Weights of a small image diffusion model.
Data: trained on Sentinel-2 satellite tiles (TerraMesh), 36250 training examples, 135.6 epochs.
Rows from block 2 of a small image diffusion model, named by matrix and row number. Rows with one number belong to one neuron. Each number is 128 + 24 x the weight over its row's rms, rounded and kept within 0 to 255. All counts start at 0. Numbers have three digits each.
After each neuron's rows are labels from the 100 images, of 14848 (inputs lightly noised), where the neuron reaches its largest size: "top examples" is what is common among them. Only what is clearly more common there than usual is listed. The data: Sentinel-2 satellite tiles (TerraMesh).
# gate: MLP gate (model.blocks.2.mlp.gate.weight, 384x192), inputs 0-191
# fc1: MLP up (model.blocks.2.mlp.fc1.weight, 384x192), inputs 0-191
# fc2: MLP down (model.blocks.2.mlp.fc2.weight, 192x384, transposed), outputs 0-191

gate.100:116155131141116150150118100102052131097125114128109151146156128112136132132128127107125163182108132068132113113137100124124134155144136121129117118111114114136121130116114154151100138123110132109140086143125128115135148178130142108132141188127121141120145129133157123135101155140123103133136123111119139131120141151133221148118124164131116147109129114108119159130139117129129099128127118121128110154235138117126119147123152121111083126120136141047104129128125163126116152150058122152138170116147113104144128108108121056169141179113130166142133106133126191125110125156139137139
fc1.100:158146128119185105130142135096152103136118140167140144155129101107157102158125106169099167134137119130124082133103133098099110090088134178081118115148165172098124176111129113135126158123183107157088128142151105117130119118153116116111120115103146109119101121109116120143162155074126143130114167156155106151132112111168127119105155143126103123131140141125131108156095145162121155138177138150126106105098145083109138127163112166142135136147178102135139146148080151101117129160158148104132144149091133125146148144095121145083140126145066154138109107147117087139125126163092102138
fc2.100:151142125073177122122131203129176132133155123130154076093164145107140127136104138126137115108106117153138151094156143143153127122097112127114125159109116185105133063133128086142148103126138179136141128147083136146123112098111138113165139122126116133113147123147142160134145135156148160151086096102142131126146127117105097171160143105097122090134138124157101116122106120116105185106163122122128121132093125153111129144151081095122177145165158119169137073122121120134126107102165129136142062102144109122123141162141164161126117137092130118115142127125121111089149120116122110102
top examples: main land cover: crops

gate.301:172130188213116134137092121106119091123119131098142131102122129145128161127110058152140133114155090124117094154160162136113131145181145151104087092155145147148146148126132138087166149099113128100103143141136102142126117118142111136150099099107122124143160093121157140112129101115175143128135134128121124153159136116150115157123150126100139092146087100136164106148082106169110130112150129122117117126131137144120087139158103152094131112168107112124087110117048134135139126155140092095133153147092112120131152180079144132109151118141125157146119108115143124110159120137126138112
fc1.301:155118098085134143151156143139131091123142116104060093163140105092124104118130135133133116127183146169160145089096103134145129111119117112130171144130109115109100126164107115165159083111151122163107121145130115132141162178120116106101158165106123125115091157144108092138154158097114153121135096097131136133127128152118136110163075140162129182100141163143147146089127108107111139125098134132115142150132099092118184110136146094167128132088162120115160137122152163145181126110135139095148106127124163099088122120109114121147099132154111137120134106121139127167071138124155103151
fc2.301:164149168188090139163104128105115098132128131139135098105134078117091177116101063127155111130157114101106117127169162142087146114196120146096093146162124125147125130110144125113169161096135171117098116178130124172139107130117135131122119145103127123121156128155159145116081137156180158166101119148132145165165137128129131155098144125115124083128106087146131115147070104136101122151150121123124147119135137144100097137148112128123110132151109119126114106153130158159151126136151113108139152150113116095126131171104111128120145110196132145125115099112123130086141111117126138098
top examples: crops; built area; main land cover: crops

gate.259:128117127095140141124147123111121112120136129140117098125169184125101077157154096168131131123134111130104133141094150121133105112144123147140191098122127133125121115182129161167124129117143119157178106093104122128098140111163108131107059122151154105130117117107152138137137128118084165093155159120161132053112133137167125100128120066147137130133113096154145129192155132129126126079153163153163141143136154121135132119123113128163182123114145171126172099124129119147058124140105091098113124157121109130101138125125147119148098109127105133132144129112146129127134135155083154126
fc1.259:163124129101165137126138118125123092135157121143084113152122131082116104113095098142137125123173136140133108080078133115097130090151146147090143101172125164096091144151083107130148105095155112173109160144117106123128160160125118114120117148093149107079091159128125085150153166076108146100126127126102125124144079124157127117135089128139138157100176125122158117103111090126120144107147122129127176136128138103134181117169140110168142145133145146123149127132115168135133124137137161082145094136135186076121122137106117131131116124171088139149129106138136133102100129124128126171
fc2.259:122103132094123132108154112122130071142125128138115133133157161137112122136114095130143119128115107096092124112074141111118090100151125116121170098127116119138121106150136141143103143110160098145158137138061182114093154158156135124137085127144127110115121153122158176148114116112109176103130155145125119058125137132169123088103094093160137128121151087137138109157144099117169106104136123143165145141128182127128129071103130124172135123130119184126148086145147082124077129146114140126103089147186125110104110120143150135133110103142094135103135145132136129114149128122082165136
top examples: crops; built area; main land cover: crops

gate.98:098125098118146148154138154071113133108157119126149125114119122127128134105146120072139121116132134147137119140146140149129144129083157152094129088167138131125141118112132070135173178135130147145112184139142156145149127132141089170115148145188155127121114138161126158106143127116143132171132101123139126109124093088120141121103092108114130091133131113159101141130108124108144181095127129148122131135117149098149145094146075110130139150155165171103082097096137094164153118103139155138183107161150163146127061101151120116091098111093099124107152119132134126135123168117153161128
fc1.98:119127164126147146149150088119067142149116176105131143109131144125099099145099140102108162134134088151095093105140099133128166149107145144158178104122142135093128153114153142131153118143157173157140151118170160099167120102137119150086146112132175124133151148127105137137119095159138113155132127148110135165095090086110077115143121109140128144136107135173148102141116100110125191158125144145147166114099162075121130135121115110140097124121112136081125122125115094123143095131125179151130135170112140149097079116146119152094141089132147119152104117118109080106140140164129143119
fc2.98:152137129115127119094104095118221124090136062134128124094113134129144187111142133156096140119129175129144156089138137114155103118128084126152101124136130135154157111131121161107094111128139102106146095149092098160110134101111119093161121145126105135109143122121139128134128142119122134120140121126129006128128146142136149137126155137134167122122133106119107128111108133134143096133116114123098114073194131191123123121121125124127150131122126112190130129149132157150122159141141093122137115134150118095144168114116139128106134148097130137121106146115129183127114100085119115140
top examples: water; main land cover: water

gate.192:154098088157124127106105099119142105135077118116126096072162126116177107113159106141120128138120146120150135122095164125152103147114164122144149096160121115099132158114145107104088125137133131166126159124139118145127119119131096094122170140091156104162134102101136140179118113093136133110132140155129112117146108162157133058107112097118092139143136142100124121147090189108127150140113153117117151141135080156143124089141117173105135142087134146139142129177128142154147146158151124099137148114106081122142134129115088121080114131159127124146116126086146143144178157130101097067
fc1.192:129122077138122133152106064123152058114113128109108142104185163143129105112092091082158108142077129100123113143120155119195121137129138117136154125135113120101138142110149084136084105127128150175116131162152138121158093126155127112136163156102149103174159175113143125142127131089125130114153155154109104114133102165131132119095125140083141156114135160093088080183122156108129156128138135091105120134149129157126130097137106155125121144104154163099145116137128122143162135118131159104145143102118120135150116115116125127118117130127107139151093093140172121176172141120131111117
fc2.192:136126155103121114139112229152142119094116136155120143145104168115120125127120133074185135130132070143149153149136096129104131107145142117135105144103132093135076172105143157120091144102078098123127111155137123144123106126123177127123128129124114124118116137194132140089134146156112145145124155057130109091134119126107139126117119159137099114157143126155133106132119095124124164094124137130121125181140152118102114170116155114132086138140061138120138133123197141112112136097129068151174134133131129138140122119130116158175123128138118125140146152153133137137097131126143112127
top examples: bare ground; main land cover: bare ground

gate.134:138143094133111135143147058129173136080153096136135113130168092100111154106128152142118153120104080118091173131132116136103117141151118110116128113105120134170128092099099146147130108150119140127137124127126147135109119149112167130122160189133145154070142110132175142092134148145151128126127114117104098080107130144121157180122148109160129110117121153098110172076104127100136109114093124165113117143167131153106131139125140114125106171165146127154103092128135121154128171114145136186065126113166134108125131118131158160131116180116127112109117148130108162113089131092151138132
fc1.134:143155124102110113120117097140183177093126098168137094122151107122114144131141129144117125141129111114142138128105119116137126144162102127110054136124102155109110091115113101134117156082137118097105099105100102116103178174115150122144149136133133124099111089129167128124169151141130166110061114123140080136174131167129145166133155077109138129171149126108107113124138147128130112149139148151144106165157142115086118169153107134162141110138124126132091107152134155140116174116186117152107093125165135110150154155113144174152108157122107160116142147157104157137103125139126105151
fc2.134:111128154156126133124154134170087096155120150113144152192078153126115094142115138113168128119132137125135184113113105135128125119096125134122177145137145135129162154130136120130123162153101133106099115115152174166130128103126124129111092135109097139116137188111093160123129104088106073179145135106128166141091133099128114108104105183142144120108147144134160133135104123110128144105150120117121125047100118124134163097115104121110111138136100110142170086107159100159121108143080106117126137121080146161130123148149116123139127075151160108142107123113104115085148156118120108108
top examples: bare ground; main land cover: bare ground

gate.156:127147133183104112165117197130122136114104136015109154141137135104119131143097125136113139124155095139091112135131129102133096125140123136107101072140134128170125134118145134137135157152156119149126116097087124147130138179164131133149080147142141128154139124123116141143123143105155127097115116121137127142090136112132129137130112119156099141114134119122034138092130112139123124120126163145143096144125123088134159171138089132150104165167168116130146152136096124136202128126130136127130136132104145065115134140099090129093121151120145131114155115158135133157113151106161124134
fc1.156:128112129138124123134120121129145139143064144087129129113209124132144136142114115101132135140105064132135125138145108124166099156140080093178102129077126124127128117112182190140098114139122146121148080109136120103130106136142169094108143158138143135135174118101163185132118089138134153136120144135136121152126146129120131111127181137111136126147116155098095117166089196154147122134113149105109094143125134136086083103095142162129072123136117156141126090136112097103126130123115134176110119126149072138151137132130136142162126141118141086126104129124097123144156109138115119119
fc2.156:153114110084134133101140090103133131130170127169137138119087156142132127105164152124183143128086151136139121086111143152099173127104150146127167147119156165104117130147114083093097112092133120121128159139179104125142145086118147137107140093098136111112129118125105077107128144149095105126136134111123120131168124123143126152121127139113127108075112122140211137119159134143134121119160091151106144131124118142160096122128131121068152143078096118123115108136150140096078118163107115112112132115153156178144119157125160116153101096179135164137124123105110128108108113173090123138
top examples: water; main land cover: water

gate.34:115148128135144126147103131135122107124124122111113154120106177132154138149095142133142134142163142156123074171139167119112113179120122153112088132150175184099096141151120139125117178114140082132112137127169108166139125145142093056140085108098116129130112106101113104137076132080132113120102125146036127149140102110109124158137123126142113106157129153125162150173111089138133126127149142146125117143127148074163146094164092130186128142115107124124138135121087107137135131130098117109140103148091124117135155139142161130105131106104114147155169160121160128146147132113113126139
fc1.34:095105153127113149100177153116132146088102136149137148118144173169122128116101138093169115123112109146136163132130139102135122139139106129166127124091125131151123132124157148130115133198112122133125090139106155178102152093128167158117090130130118129130166128132169163125120075139133114129107114089135140140155114098143142112173122091096149107118160112135118143132166177104134122114150126155118128123115115159136095166095178152114076148134104161111166147105157093126140116111152128135153161152129086158138127106131125116126108103144152075113077125137067116115154120125161087102
fc2.34:086086089108166172172109113129121130134108133129107119097122147142168139108079152107134131134161131132106114138155163115120108179138125154139108157104162173122106118153087142128114141144123085134118134138149155164136086145096165062131117127070120144128130110112140109133089130116142131135097092166106125166104103143119123191125121137172078121148137129129166143180132094121119145140134116129125138147125162108141123109170113154207153140092120153139129119097123121146155125117078137138122115131108146110128154128130176125084135130133122128117163160131099131163143142144124097132
top examples: snow or ice; main land cover: snow or ice

gate.330:076132128112122131124125141134076175164117135096116124102136135129174133112093129106101119122072139115104137124151132120143138135134093108188137142101115113135129126125133154129142084145130157172174110150107158088150134131119151150124112114124148120124171159130141129164064115177098135151118131126141147141128112148113094186125182142113122118125143172111131119152156174131139128139147116095153149152096126122130064142124187115143071132110113138106090146102137159115128096128145135167081122107168124130113102093147132132138161163170133114122145145135126083141146140122162117113
fc1.330:178120103122100126196133126127142116104156132106125139169146103132116098105144134146153161160116090128151137115103155094111099093114140126104118116118113132106126126124101094139098098120127111087086168165131135144106117173140159109138155180119124147161117109114166126125158158112143146088134147127118120098168131123136135140124123119120104161154120143128111134095100110111105052128116135113108116141158127166103158107101094164120191134159174134192124098156134123130100139095116115147095152136139138138161143149119152087128061141144126171154114112119156153125105121123146136147
fc2.330:093129136118129115106170151129084130129093154127103154085134161163150122158130104067083123128107143124089098162145095145105153115147109118142148153078117125150145150136124178148160096137151144116153107103164116121144166105128146123101156082140178120125114158127110123132090077134138138156141128165132162167103105121084089107101145137139139130126125125116148097143138121152119134117104112127134160107112149083118107160135170115152097121084096105147112145112084126109151117137100161174118147123113130122151138112131084117174134126178139079129145142137095099146165117152128125113
top examples: water; main land cover: water

gate.215:143163152147120108102158143148140081118102145146117137158145133115141089168098103154128152150141111104106103149091127095108099124124123131121124134163141171101098145139138163144141121113146138155099084093149116105109157147159143103105123093094165091126135101091138106160105108116102145111134148135109137179164126083129117109130123111103122145103152143091140113143102154153095116141166162134151147146127126118133119157145168158135112136141132102181160167142075140099175143140117127099114171141082100088172148127111103127135128113172105130135123108132106146143180154168118104085
fc1.215:073122134136080151118130156148111141118134132169108117090132137119090127105100132120129087123108125089118165110154105138137160139130137081166155144096108092162152100086140110111151095155088169148165133140133175109150153122114146140133144143160144140101167159143128146119107073169140131136138116107081135121120142116093117153146144134119161112104100109118140143127139105093142142141102119105153157171120139128146102136116139101138098138109118140153065101096149120140173142098111127154134109115169136082104083089153142134124112141128147122099137087093102147097160172101142158119
fc2.215:087145135107134104104149123120099140119093131131146140062132140109145132138104137131076130113112150083132127097121114132164158128135121165127116122138171141131128097062156127106127140110148153158113122149160129138183165102131132156136130141216142110137118148127123141129100079109100120138086131115143143148115117096100122133131172128096199125102137116091098099128111132105139143127147118126133122170130127104122156116160123159146119122121149144116080158122146109122153131111135146082097091126158143122155156093182138142097120092104109151095113111122115111087170127143083155133
top examples: water; main land cover: water

gate.67:148101137134151107142097123154141143124105141113115124141176115123079167108164087149173129137117090108141145158125110145137103121135094124143088119116148138129105127091080157135111105124128092145123113130131110125132069164130128110126118164129169148161134107127163124104154139115108145070134156119153131099132141119111140178129160186152116166120180169097083133109094135155128098100120135124103086188109119156096159124126124139081129145156140131131115122145113121150112110139148111127095106085154083091140143122136111134153123164146119156168115161142158114159114132094104147161
fc1.67:144096107123122107158088151112121134165145145143132105130129136134103143107178073152185103130117132100126123152127143136109114108150112126130081129124134134123117090085083098093112121153115094146115123142149134100119113171125140109118146131158163128166143119129172135107135142146108166093123155125108166083135123085119127145159140207142134136091168157104117157126127124158157118070127123112111108139117126159128097087112123152096146145156160158120066115127130140125088105137106116126117129089158102103137135112156096132142108173134120141174106089146152107156109116085128133153
fc2.67:098126156154108123129147125129130156081096129138112128111167168141093150125104155072118125116091109136113128127106138100123163113088111117138134127121108084116138115140148094135133128135134153114141133123154163140102161126175061132097133129141157103161109121155092117148123126166181114125172142153139149200131109133128130073086091099106135114185145128121169108162144127138145157120136119142115152117122193143111102136122146130148133111098110132127141149135152089115150093132139141157162107171118126164147125114123071087159161095145152128153114148139118127168147126150111129111
top examples: bare ground; main land cover: water

gate.298:135126134130137100079146090107133120117141139165122101154160140114143110151091119138148114115109096129092105148110140093130089151102113121105098141179125174134131110192138143133147136167123117137121106088121151138080155161192142118126093122101134104120148118104154129157099117106121132108101140135142111175156136105169099067131194172116117133127151147057111123143108180159141100152173147100141139140115123118134106140131139165118132147147160131114145146149094131089139114131143155118129125142093115140153149156109124154156152130143131119084139097150094119142151145127146099107
fc1.298:128114138141118126134097190100134137185100155131156175144113146137119139154139097128105144119149154099140106131125099112115132142143123195137141090127153136092117155095161118118078121089166093151128148146164085134180173142133078132141108136130108096104106141108115147129143109102135145125139142160108152137123114117142138113134106147151105121139149134169157149098093111136118157085149136140109109053140124117122153110113083124088135134133111111112156125146109124141106123159049109105121139104112125108147143145131134115104105104144135143138083171136107144124087075111114148153
fc2.298:137135129135125155123128090116143119238122199132126134150109129140136135164113144160128129137114113162147105127121179129118111146142129096113138108120109138120097115159142132143126140129167121120112114120117116138119131138168116114123105104099113127148143123052122086135113123122138116113150122152145142133152115148160046122140123114127126152133127134125125113131166147133087095145133156135113143076092090139142112166120156144149125105112088105104171178150125135118137098166130128129019127133086119121089133133089117135134116103148150127130110114135126113127103124141162118121
top examples: bare ground; main land cover: rangeland; main land cover: bare ground

gate.95:154123155127148104138110107150131139140144127124083129170045159137120112151137114163089134126184125154171098153109137131125136126160127133169185123135118162151081136124163151121127125138113125121177111129151083166083130159097121095143103122133154159112109085116082117095146095138117092138099130107136124106180138143109123139108128118139080081118129108119147111124104170130129126110133117129140084146135119131136162155146169140141136094119118151129088116165093107142051130150134111113144120146113170130114131135102108135124149120154117132141098094128113121176138132142144117169
fc1.95:141121135103142134087158132113111113121186125131098102156109118121092118133125104143164124127132147143131119127096133124108157107131168150115137111163144165104114134162040097113131156108131097164099159106151120154149149106093127131101109124106156106126108125154124109132140173107130080096157110119111126117122054144137115163126087091121165126104146112128132106073118115106110138130160137164120206146128125090149141184147132112127132147146144126124139173103132121117127122127136137084161116155098150112137115140143088131127108136172101110184149147109155129123095153121116117145
fc2.95:146118115096162112123114122133118140128146137138118124127060167141118098152121097117096123129158164141155088137127146127142150128139084118163166123124102155146098134121185152135135108146092164117187121133155130168069107156112100104154105143164169165114120105122097140111113091140143109158101126104130131146161155125124131126078137120129100070131120104120125088117102170132137133131128091106150085126124140132128171168128179147123123104123139161123104104147131102124059127155113144135134100155127169135098104130126111125129137141147132115122103075132094128162150112149145147178
top examples: main land cover: crops

gate.41:139135114150125127134093113106121083127126132132117166173141138101149116168108157169102124119162121151132102168157118128154144151145115130142098137170161151124159137145119124175135129137159101118118098105195149102155103085139118129118182103134124135133124096142107092137093122104122175091117086116140128129160134111140127153138089132101136104096091140138104137127090138121133122143163120139119115119135159103158129103088170144130118071159093159134153130145072115131152129130164109090134154107112111106145176170097121132185106128102090102130103156163130129148103141163134125153
fc1.41:083139126156132112094123104145134153119106130147201157065107142159139154135112158133112117140038125100115151157147145104100117157112148131151132152091145114132136134127175161105094161172101128083169136100142154138123117092122126142142107081166143132169147090116155173116081104172135111151122162149116131099110125133138129134100160101114110109138097098143109139141150153117138110152106115135146128121117116154130087158112119151112111138135094153137101161148132066132110126125147127152105144117142110162166125112140140129139131131110165106111114158113097130094150126127125142088
fc2.41:144131145125145130109141123141121171153104124116150126093126116170123160105125090115138123124105133101128126105109158111081086110117139157106139114094125095112089145174162141078148160131101138126131168100101073140113172192142105120129080102127166145164126111122157153109168159138143105164142178145130116148125073138124132116129132121136112172132123125159179130143146166128154155123076149123125160150131112159109155167188081134123146153126140109123132177140114125135116125133103142120111096145140132129109122109129148129129147144148158173133156089081108121089142109122140137146
top examples: main land cover: crops

gate.146:160157155128070123096134137094125121115160129130101162166141133112135110130176121133134138137133095157138138127128148120111106092101118129111116106130103092136120150083167147155124132159129152163156122139120109153117068133094155126145122089144102112110139078140159132123146121138093103118149149116122132103160083086177123098166107128103164160111079144110132122150118142108091137097125165111125073136118119127136136159134173118096131098172106128130138196146109133127151129131156155164125091148100120129120143148163103129135128137123125106108089187140151129149183122158097136151
fc1.146:100176124160134143105128143090123102114107132131153140127118134141172126148111151142094127113101131156121121182125130117139116170096147152124109107158147139120120148109178164147143155187138072123145107084138112126101115109143094110139100084135144107147118065141158118125113102141152113111133150118130135111134124090173120110181096070087114100165106126141145106156137164114152134097171153158160109153129138129142062161140130142109094123140104120125120156137109099139124128133162095122133146188083100162135136121121152125129115112091114113105136138111107124144164118139132093096
fc2.146:138178146118097105118118125120125133144181127126109116164160140105152113141139130113127121128100136138120132128092112131101087130114103114117131147155072123119111147108132099136094095147129153121152156136129117188125077106091147113135139127152107095107136131156118101114127122107114107109110139135130127106123074128162135098115118121126191125136100172092118157149141100082124129125155178102140053109132137111146128138156108110094145098137106102130137144122123142115147131128132166180135094127077112123141115144194100128129118162115136119113100130137158125113199122181101150179
top examples: snow or ice; main land cover: snow or ice

gate.24:152142120183163117140128119155118138133104131113139072092095146161104129130153106168107136129159128123160103119114144142127121156107103117143107116144185122153098139095132132136101128119143122148114157102106075104106159128148136114072093105125089107137135116114119093124154153111140076105115137094138130110139124124130127156130114094138126118153087160147114156166113080110129120115134132146142139152132086159131102135164159108188115108188159147127138133154112105126115132165135116104120145104113103148120142146071103130147124081143146108154116155177107127204155095162138142131
fc1.24:134117145112124135100132120103125132135193123151108112160082132114086101146106128162148117114133125151123115138091134106077149116102187155105163134169134186102106128146072103156143137118134085160133153121153106155119139106095112143129119128108166139130103109155116084132136145108125085092146126119104129121130060120142122141105085097120128119121149098129142115075118105122110127116143096144113206143128107093164162174142131113121130137129142141119118171136131132136115130124162134093157141162099180120138111128127104123111140147182090152152144116115130130134095167109137105131
fc2.24:129116121186151100116149123128129150126131125133141080088101132140137133117139098153101134127157156103130093118111148129140150138088101109123129131149152133176106117095135116153107130123149142144107148146087081088101138130168142111059112123139102119128138129113136116151132157121117084152103106095127127118106109135139121144102107128155129106153097172141080154173097097111148133126142115145130167149134110167147091142150146081195096120175160142128147120157146114144122120152121157113134151113115116165126113134086121132132134113142150150151085141200081121186175102135136138135
top examples: crops; built area; main land cover: crops

gate.272:104131116145097105107130171130141140075111107172164162131144192152154158140120121093152091153151127103160092121144116113116120158097123160123153114113142155138152117139198130131107181178141134142131129144140149176155180128137134195126103119139114131146169171115137156119127090107129126177124113122146136152129120084145131096122123169095153090109158126134122162125136130128147081097188143124140100103085101099169117097127128131126119145139122163109136134103091113153137133117102136092163152144134128149145129115129129126128104096131146106083095123140113132116138128113141105131
fc1.272:128132128138132124140140168106165134082136128123136174115135128119150148125128122134124016223122108105128099139134130114118125125094167136112152115144142148133131144121150148122150133169148121125142153144128109124147140112131147116116148155129144110129129160099142113127146107132156117159128132132255122132113118135134173137124125163133123120142130108109116117139109125119116112132130136148125135126055140101146126112154129154130129149150144128079113094115099153137123122131077166135127164144142145130146125098136134131088146111136135156126104130121121131116145115152125130123
fc2.272:142120148135128101111164158095118108238158126146093141107151135115091161127134157102105060172094095084104156143122151143116170104130127116106102133136134137127117090120093082127132135113150155079116123133134125135133157134154092105111139150111128124133107155133108115128118127139171125145135111136183132130132118137137133135120154097147157150150148119107110121111131104118127149122114099191103120162104190148127148116140151140142119130148146092111100113145145111187117126143091147166111123142151148121141188118138102131110169108087133146127131151103136121140132123150104142159
top examples: bare ground; main land cover: bare ground

gate.332:159137169092133102103140088183145125079082142111106141141178170115142134173099153117128129126168103125127079098099096113153131088129122132101133154113148135083105135153142137133069148074139164134128098140146108128130134124150142111122127139096124115132130137102108121164116148140139110143124150142146134176122132164128142123081145114136164148147142137081120093144100123158097118152183156133095164145121155110082153166142135151146140114115114106144167154147085136067131122138139125135134105159105121137154142130094112112147165108160117140135115134139124115141113148191113103136
fc1.332:117133165158112167106130178158121103067106117016120144096133142146176111135108171106110152120112110129143156120131100146172145143136138087137147123100112074122128183145173168153144121111106149099160100104135123114124112097141100128161125125114118148131143140157100112136110094132157115131128115117090117129135136162128117126124113074073169134155110122124146089145141139107138133148135125094128163168126121135123122165142141123152117096113080127117124153117143115121154128122149096127136113163120112145114122099095141149146143107118141121086141143125123136127157142153148096074
fc2.332:133133103108141112130136190079131154148175114150127127145119141142122116121154104112176128138106145098107116140130142119096124118136113146128116109099114138162161133098089121107113129140125132131093146131162132104162142140130208138135125103175131132122146116154145159097136143098105157109096150121130095093139121087111127169171154178120121113077140122119113177105155148148144140087113101120114119166157128109131118104139140158122111140170170159104093080089136126143088136146076145113139139090160114130135147157151152163136096166152119135135149094125100125145134098080111152148
top examples: water; main land cover: water

gate.130:132139167175175142153137154104146125127132087040128146118093083143138087137105116141169152146101129098103125144125097095133111141123137116112147131102104122129109147151095159125154086129136098098136100108098136123066094099153153142138126118098118116107134135109131153114117105121164094138135117128138087106146151132152139111160148127120120123128098124106143122125141113121121134113144113111131156067170121144135110164118176141150148090144119106138126102129128138112087207159108117135103167146125111156114138140100170181147164155148107122120091133152144171140136128130161144101
fc1.130:136141107158082123109103073166089183114115165255119132142150142113137163134077113117068179125130123102101154110140129114099116099154123130141141101120131129141118127106136126116099173140119152109156098088119126120159183167119157145147145145151127134120152105145132135142108143137138107127126137130139169150113115114146094144120139081111143100115152123109120130121140151147151128107119141132125125155082134122138115143118104111139111119136114147146096147123134128147129088099131134143134121109133164075146125096110105106129138138131134098132127152144165085130120133100104136139
fc2.130:115171107067139091104132108092120133136142122126124118100186142100155127106158176155038128139117127134111143118084110144112124097151115155129110124104128155125114095118123106120121103099164132123147109148101096108128136126098168092123175114107153113123080126140147114121144135141095147145101119138120124118117119145111114165117152081147115093129134097131135089142097116137107152116127127168150171134141136115076123153145125130133113155111162104146126126145159189122156129161132147131113152156141126091164147120125178122136102160167110109103175136132085127140124093168128082130
top examples: water; main land cover: water

gate.140:133161198134153108121093137155126082110138123114128108120130105153141152134140107125149134140144147167149095138102103141091090174109143139134137051121149146126115140126116120113124070138125142177082165115126102127120157114154142153139091097114091117114130155141084100100146096138145140154129116148135129120182129108124139098150132135089083149086127139153116129147111131172130093093192160150156097124145113137101127069149161150173144139165159152125156121166091121117129133131151109100121117122127131101099132160119122133134126113138134102108106177121106134171113117124129130118
fc1.140:098142158141158117088108189133129138132157120163178124079136132156110150149145152154109115126048149128121122180134126132111102176102156128159093099160175145157124121147163144088111137133119110127130143102137134121112113100134134125124096092141125119159128090128127154085114079156133133116135141173137126101184162108130133080131151091096092115124110088130113132146130153150145110135145157166155097127126157147138067131121157162100148163152140125120094148159098083106093134136125110147119135120113125141140134126140145132125129114104148125090134174112112135164139140123135108094
fc2.140:087120116149110123145164135124138136143124123137082147153131119116158141109109133107090132120088130096101100134149148117169149079124126137157113129110128156093125169161105145158141217131185131123130118136153146133143152143128166119096136152145132120139167134116181167122120130077130119122139174116131127152102102130158114121150112135146150107151134127091126136105142147135125093116124078090066146144116122137172119135101097095064136099121105124119113138105146108127113129108135149097128131196132112180119129141111099143111117136156102141161166126158163122110113103139103150169
top examples: crops; built area; main land cover: crops

gate.149:133138124135174114060060125105126110129108136156125115158107169156126130196160117128154120122139125143111110091104111132081120176127162127162096091099124141114115157137114121139141128118135101108071116102148066122171145158132116104162132114112145150138113134129152087140166127156122072157142101127141127140108141122122119093188156121096101138119130135133129143122088153097133130144119179098175071126117141122121115138134181142146110120142132141132161184137104117148121118141127096136131137149133108166130141123138089135156131104139099160151164136108115125099148152125120139120
fc1.149:088124130143106131091134117147137180131119133139189150100126134154116146135116161137138112126048143104113146148159137121122125155139136107161124160098138120141138127093170159110082158168108126090176143131129160143092112067105154160147122098151136139140150109116140166122093077182114096132135137148124131085122140136131129114099161105104117122161108067125076120120148134138143093129156138142144131119118131163118092130097116154118116129122106136132099115135137072120119128124134111149112154144151119161168127097143134129121134129107181095101113166120111130154151145130117117065
fc2.149:139117148150100163170201128133132144138150128132107153145170093167141125096096118146096128124122141105146122159159162145164132094159112137107159115146168126126118132125138137114117169140146151131177167148165170126074130116129141153087144126119122100117126113130120148115129104091135166097138145138137124112184093127162133115123095128123121157139101099143128109135150109185150132083165117122091177148131126127138177101123073120119144094124123107130117094143135117114144117144138122084105128122115121081122157126085125123123104142116152132123123112141162133209118111169127098153
top examples: crops; main land cover: crops

gate.113:149143139121128092093148157095127131137146148131141154151126120127111092158123127153136168120179087152135081160122137110068079138128134137122114120111128171115097125128119155148134094127163109107094121114140118143092126141177156102064102121110136091094120116094138074140130114138132129140112138137140131129140139092181155130135170136134137133141147138101110105177150184155120142154138167135140120122094147111104134164116131159129117117139129113100144129149092153104139108173116144153085191189124105112120151157112146138137121168156113131120114111137095133127125111155151085085
fc1.113:148133168144137104120127128149086119182094159092099159173100184155160120184098073155137152110138163126154117129140136105145131109142091156108126117123153140112127139145139131150106157130152094163136107119153091119135123115123098149139079096117132112154116114123124108143121164086084120104147169118166136125145105103119093140173121178132115092126149140141137119119125111165109134108139161136087135085131102112132138147151151116139138140130080123192148169124095140106121140150109117100128123110077120123132168109095079154140127089154131125158104140139145142119142100122094123131
fc2.113:142134151116151126109096156171089144147135136127098135192130140116107165121117098128138134097120132129174123126122168091098121151170115100129125122104105101137135090166115141142087150111128120101167127120108137131151151163113147117104110105094125140151129133101137067110100159164130126157146104137137159167139141127123149128124110128155091134157104116146150138141182150140109133106114150159123133104088121142143092168122171123159121110136069127133139163143104192105132121162113066144077168085130142112113121140103100140150106133136169123152150139161160141173105108132141111110
top examples: bare ground; main land cover: bare ground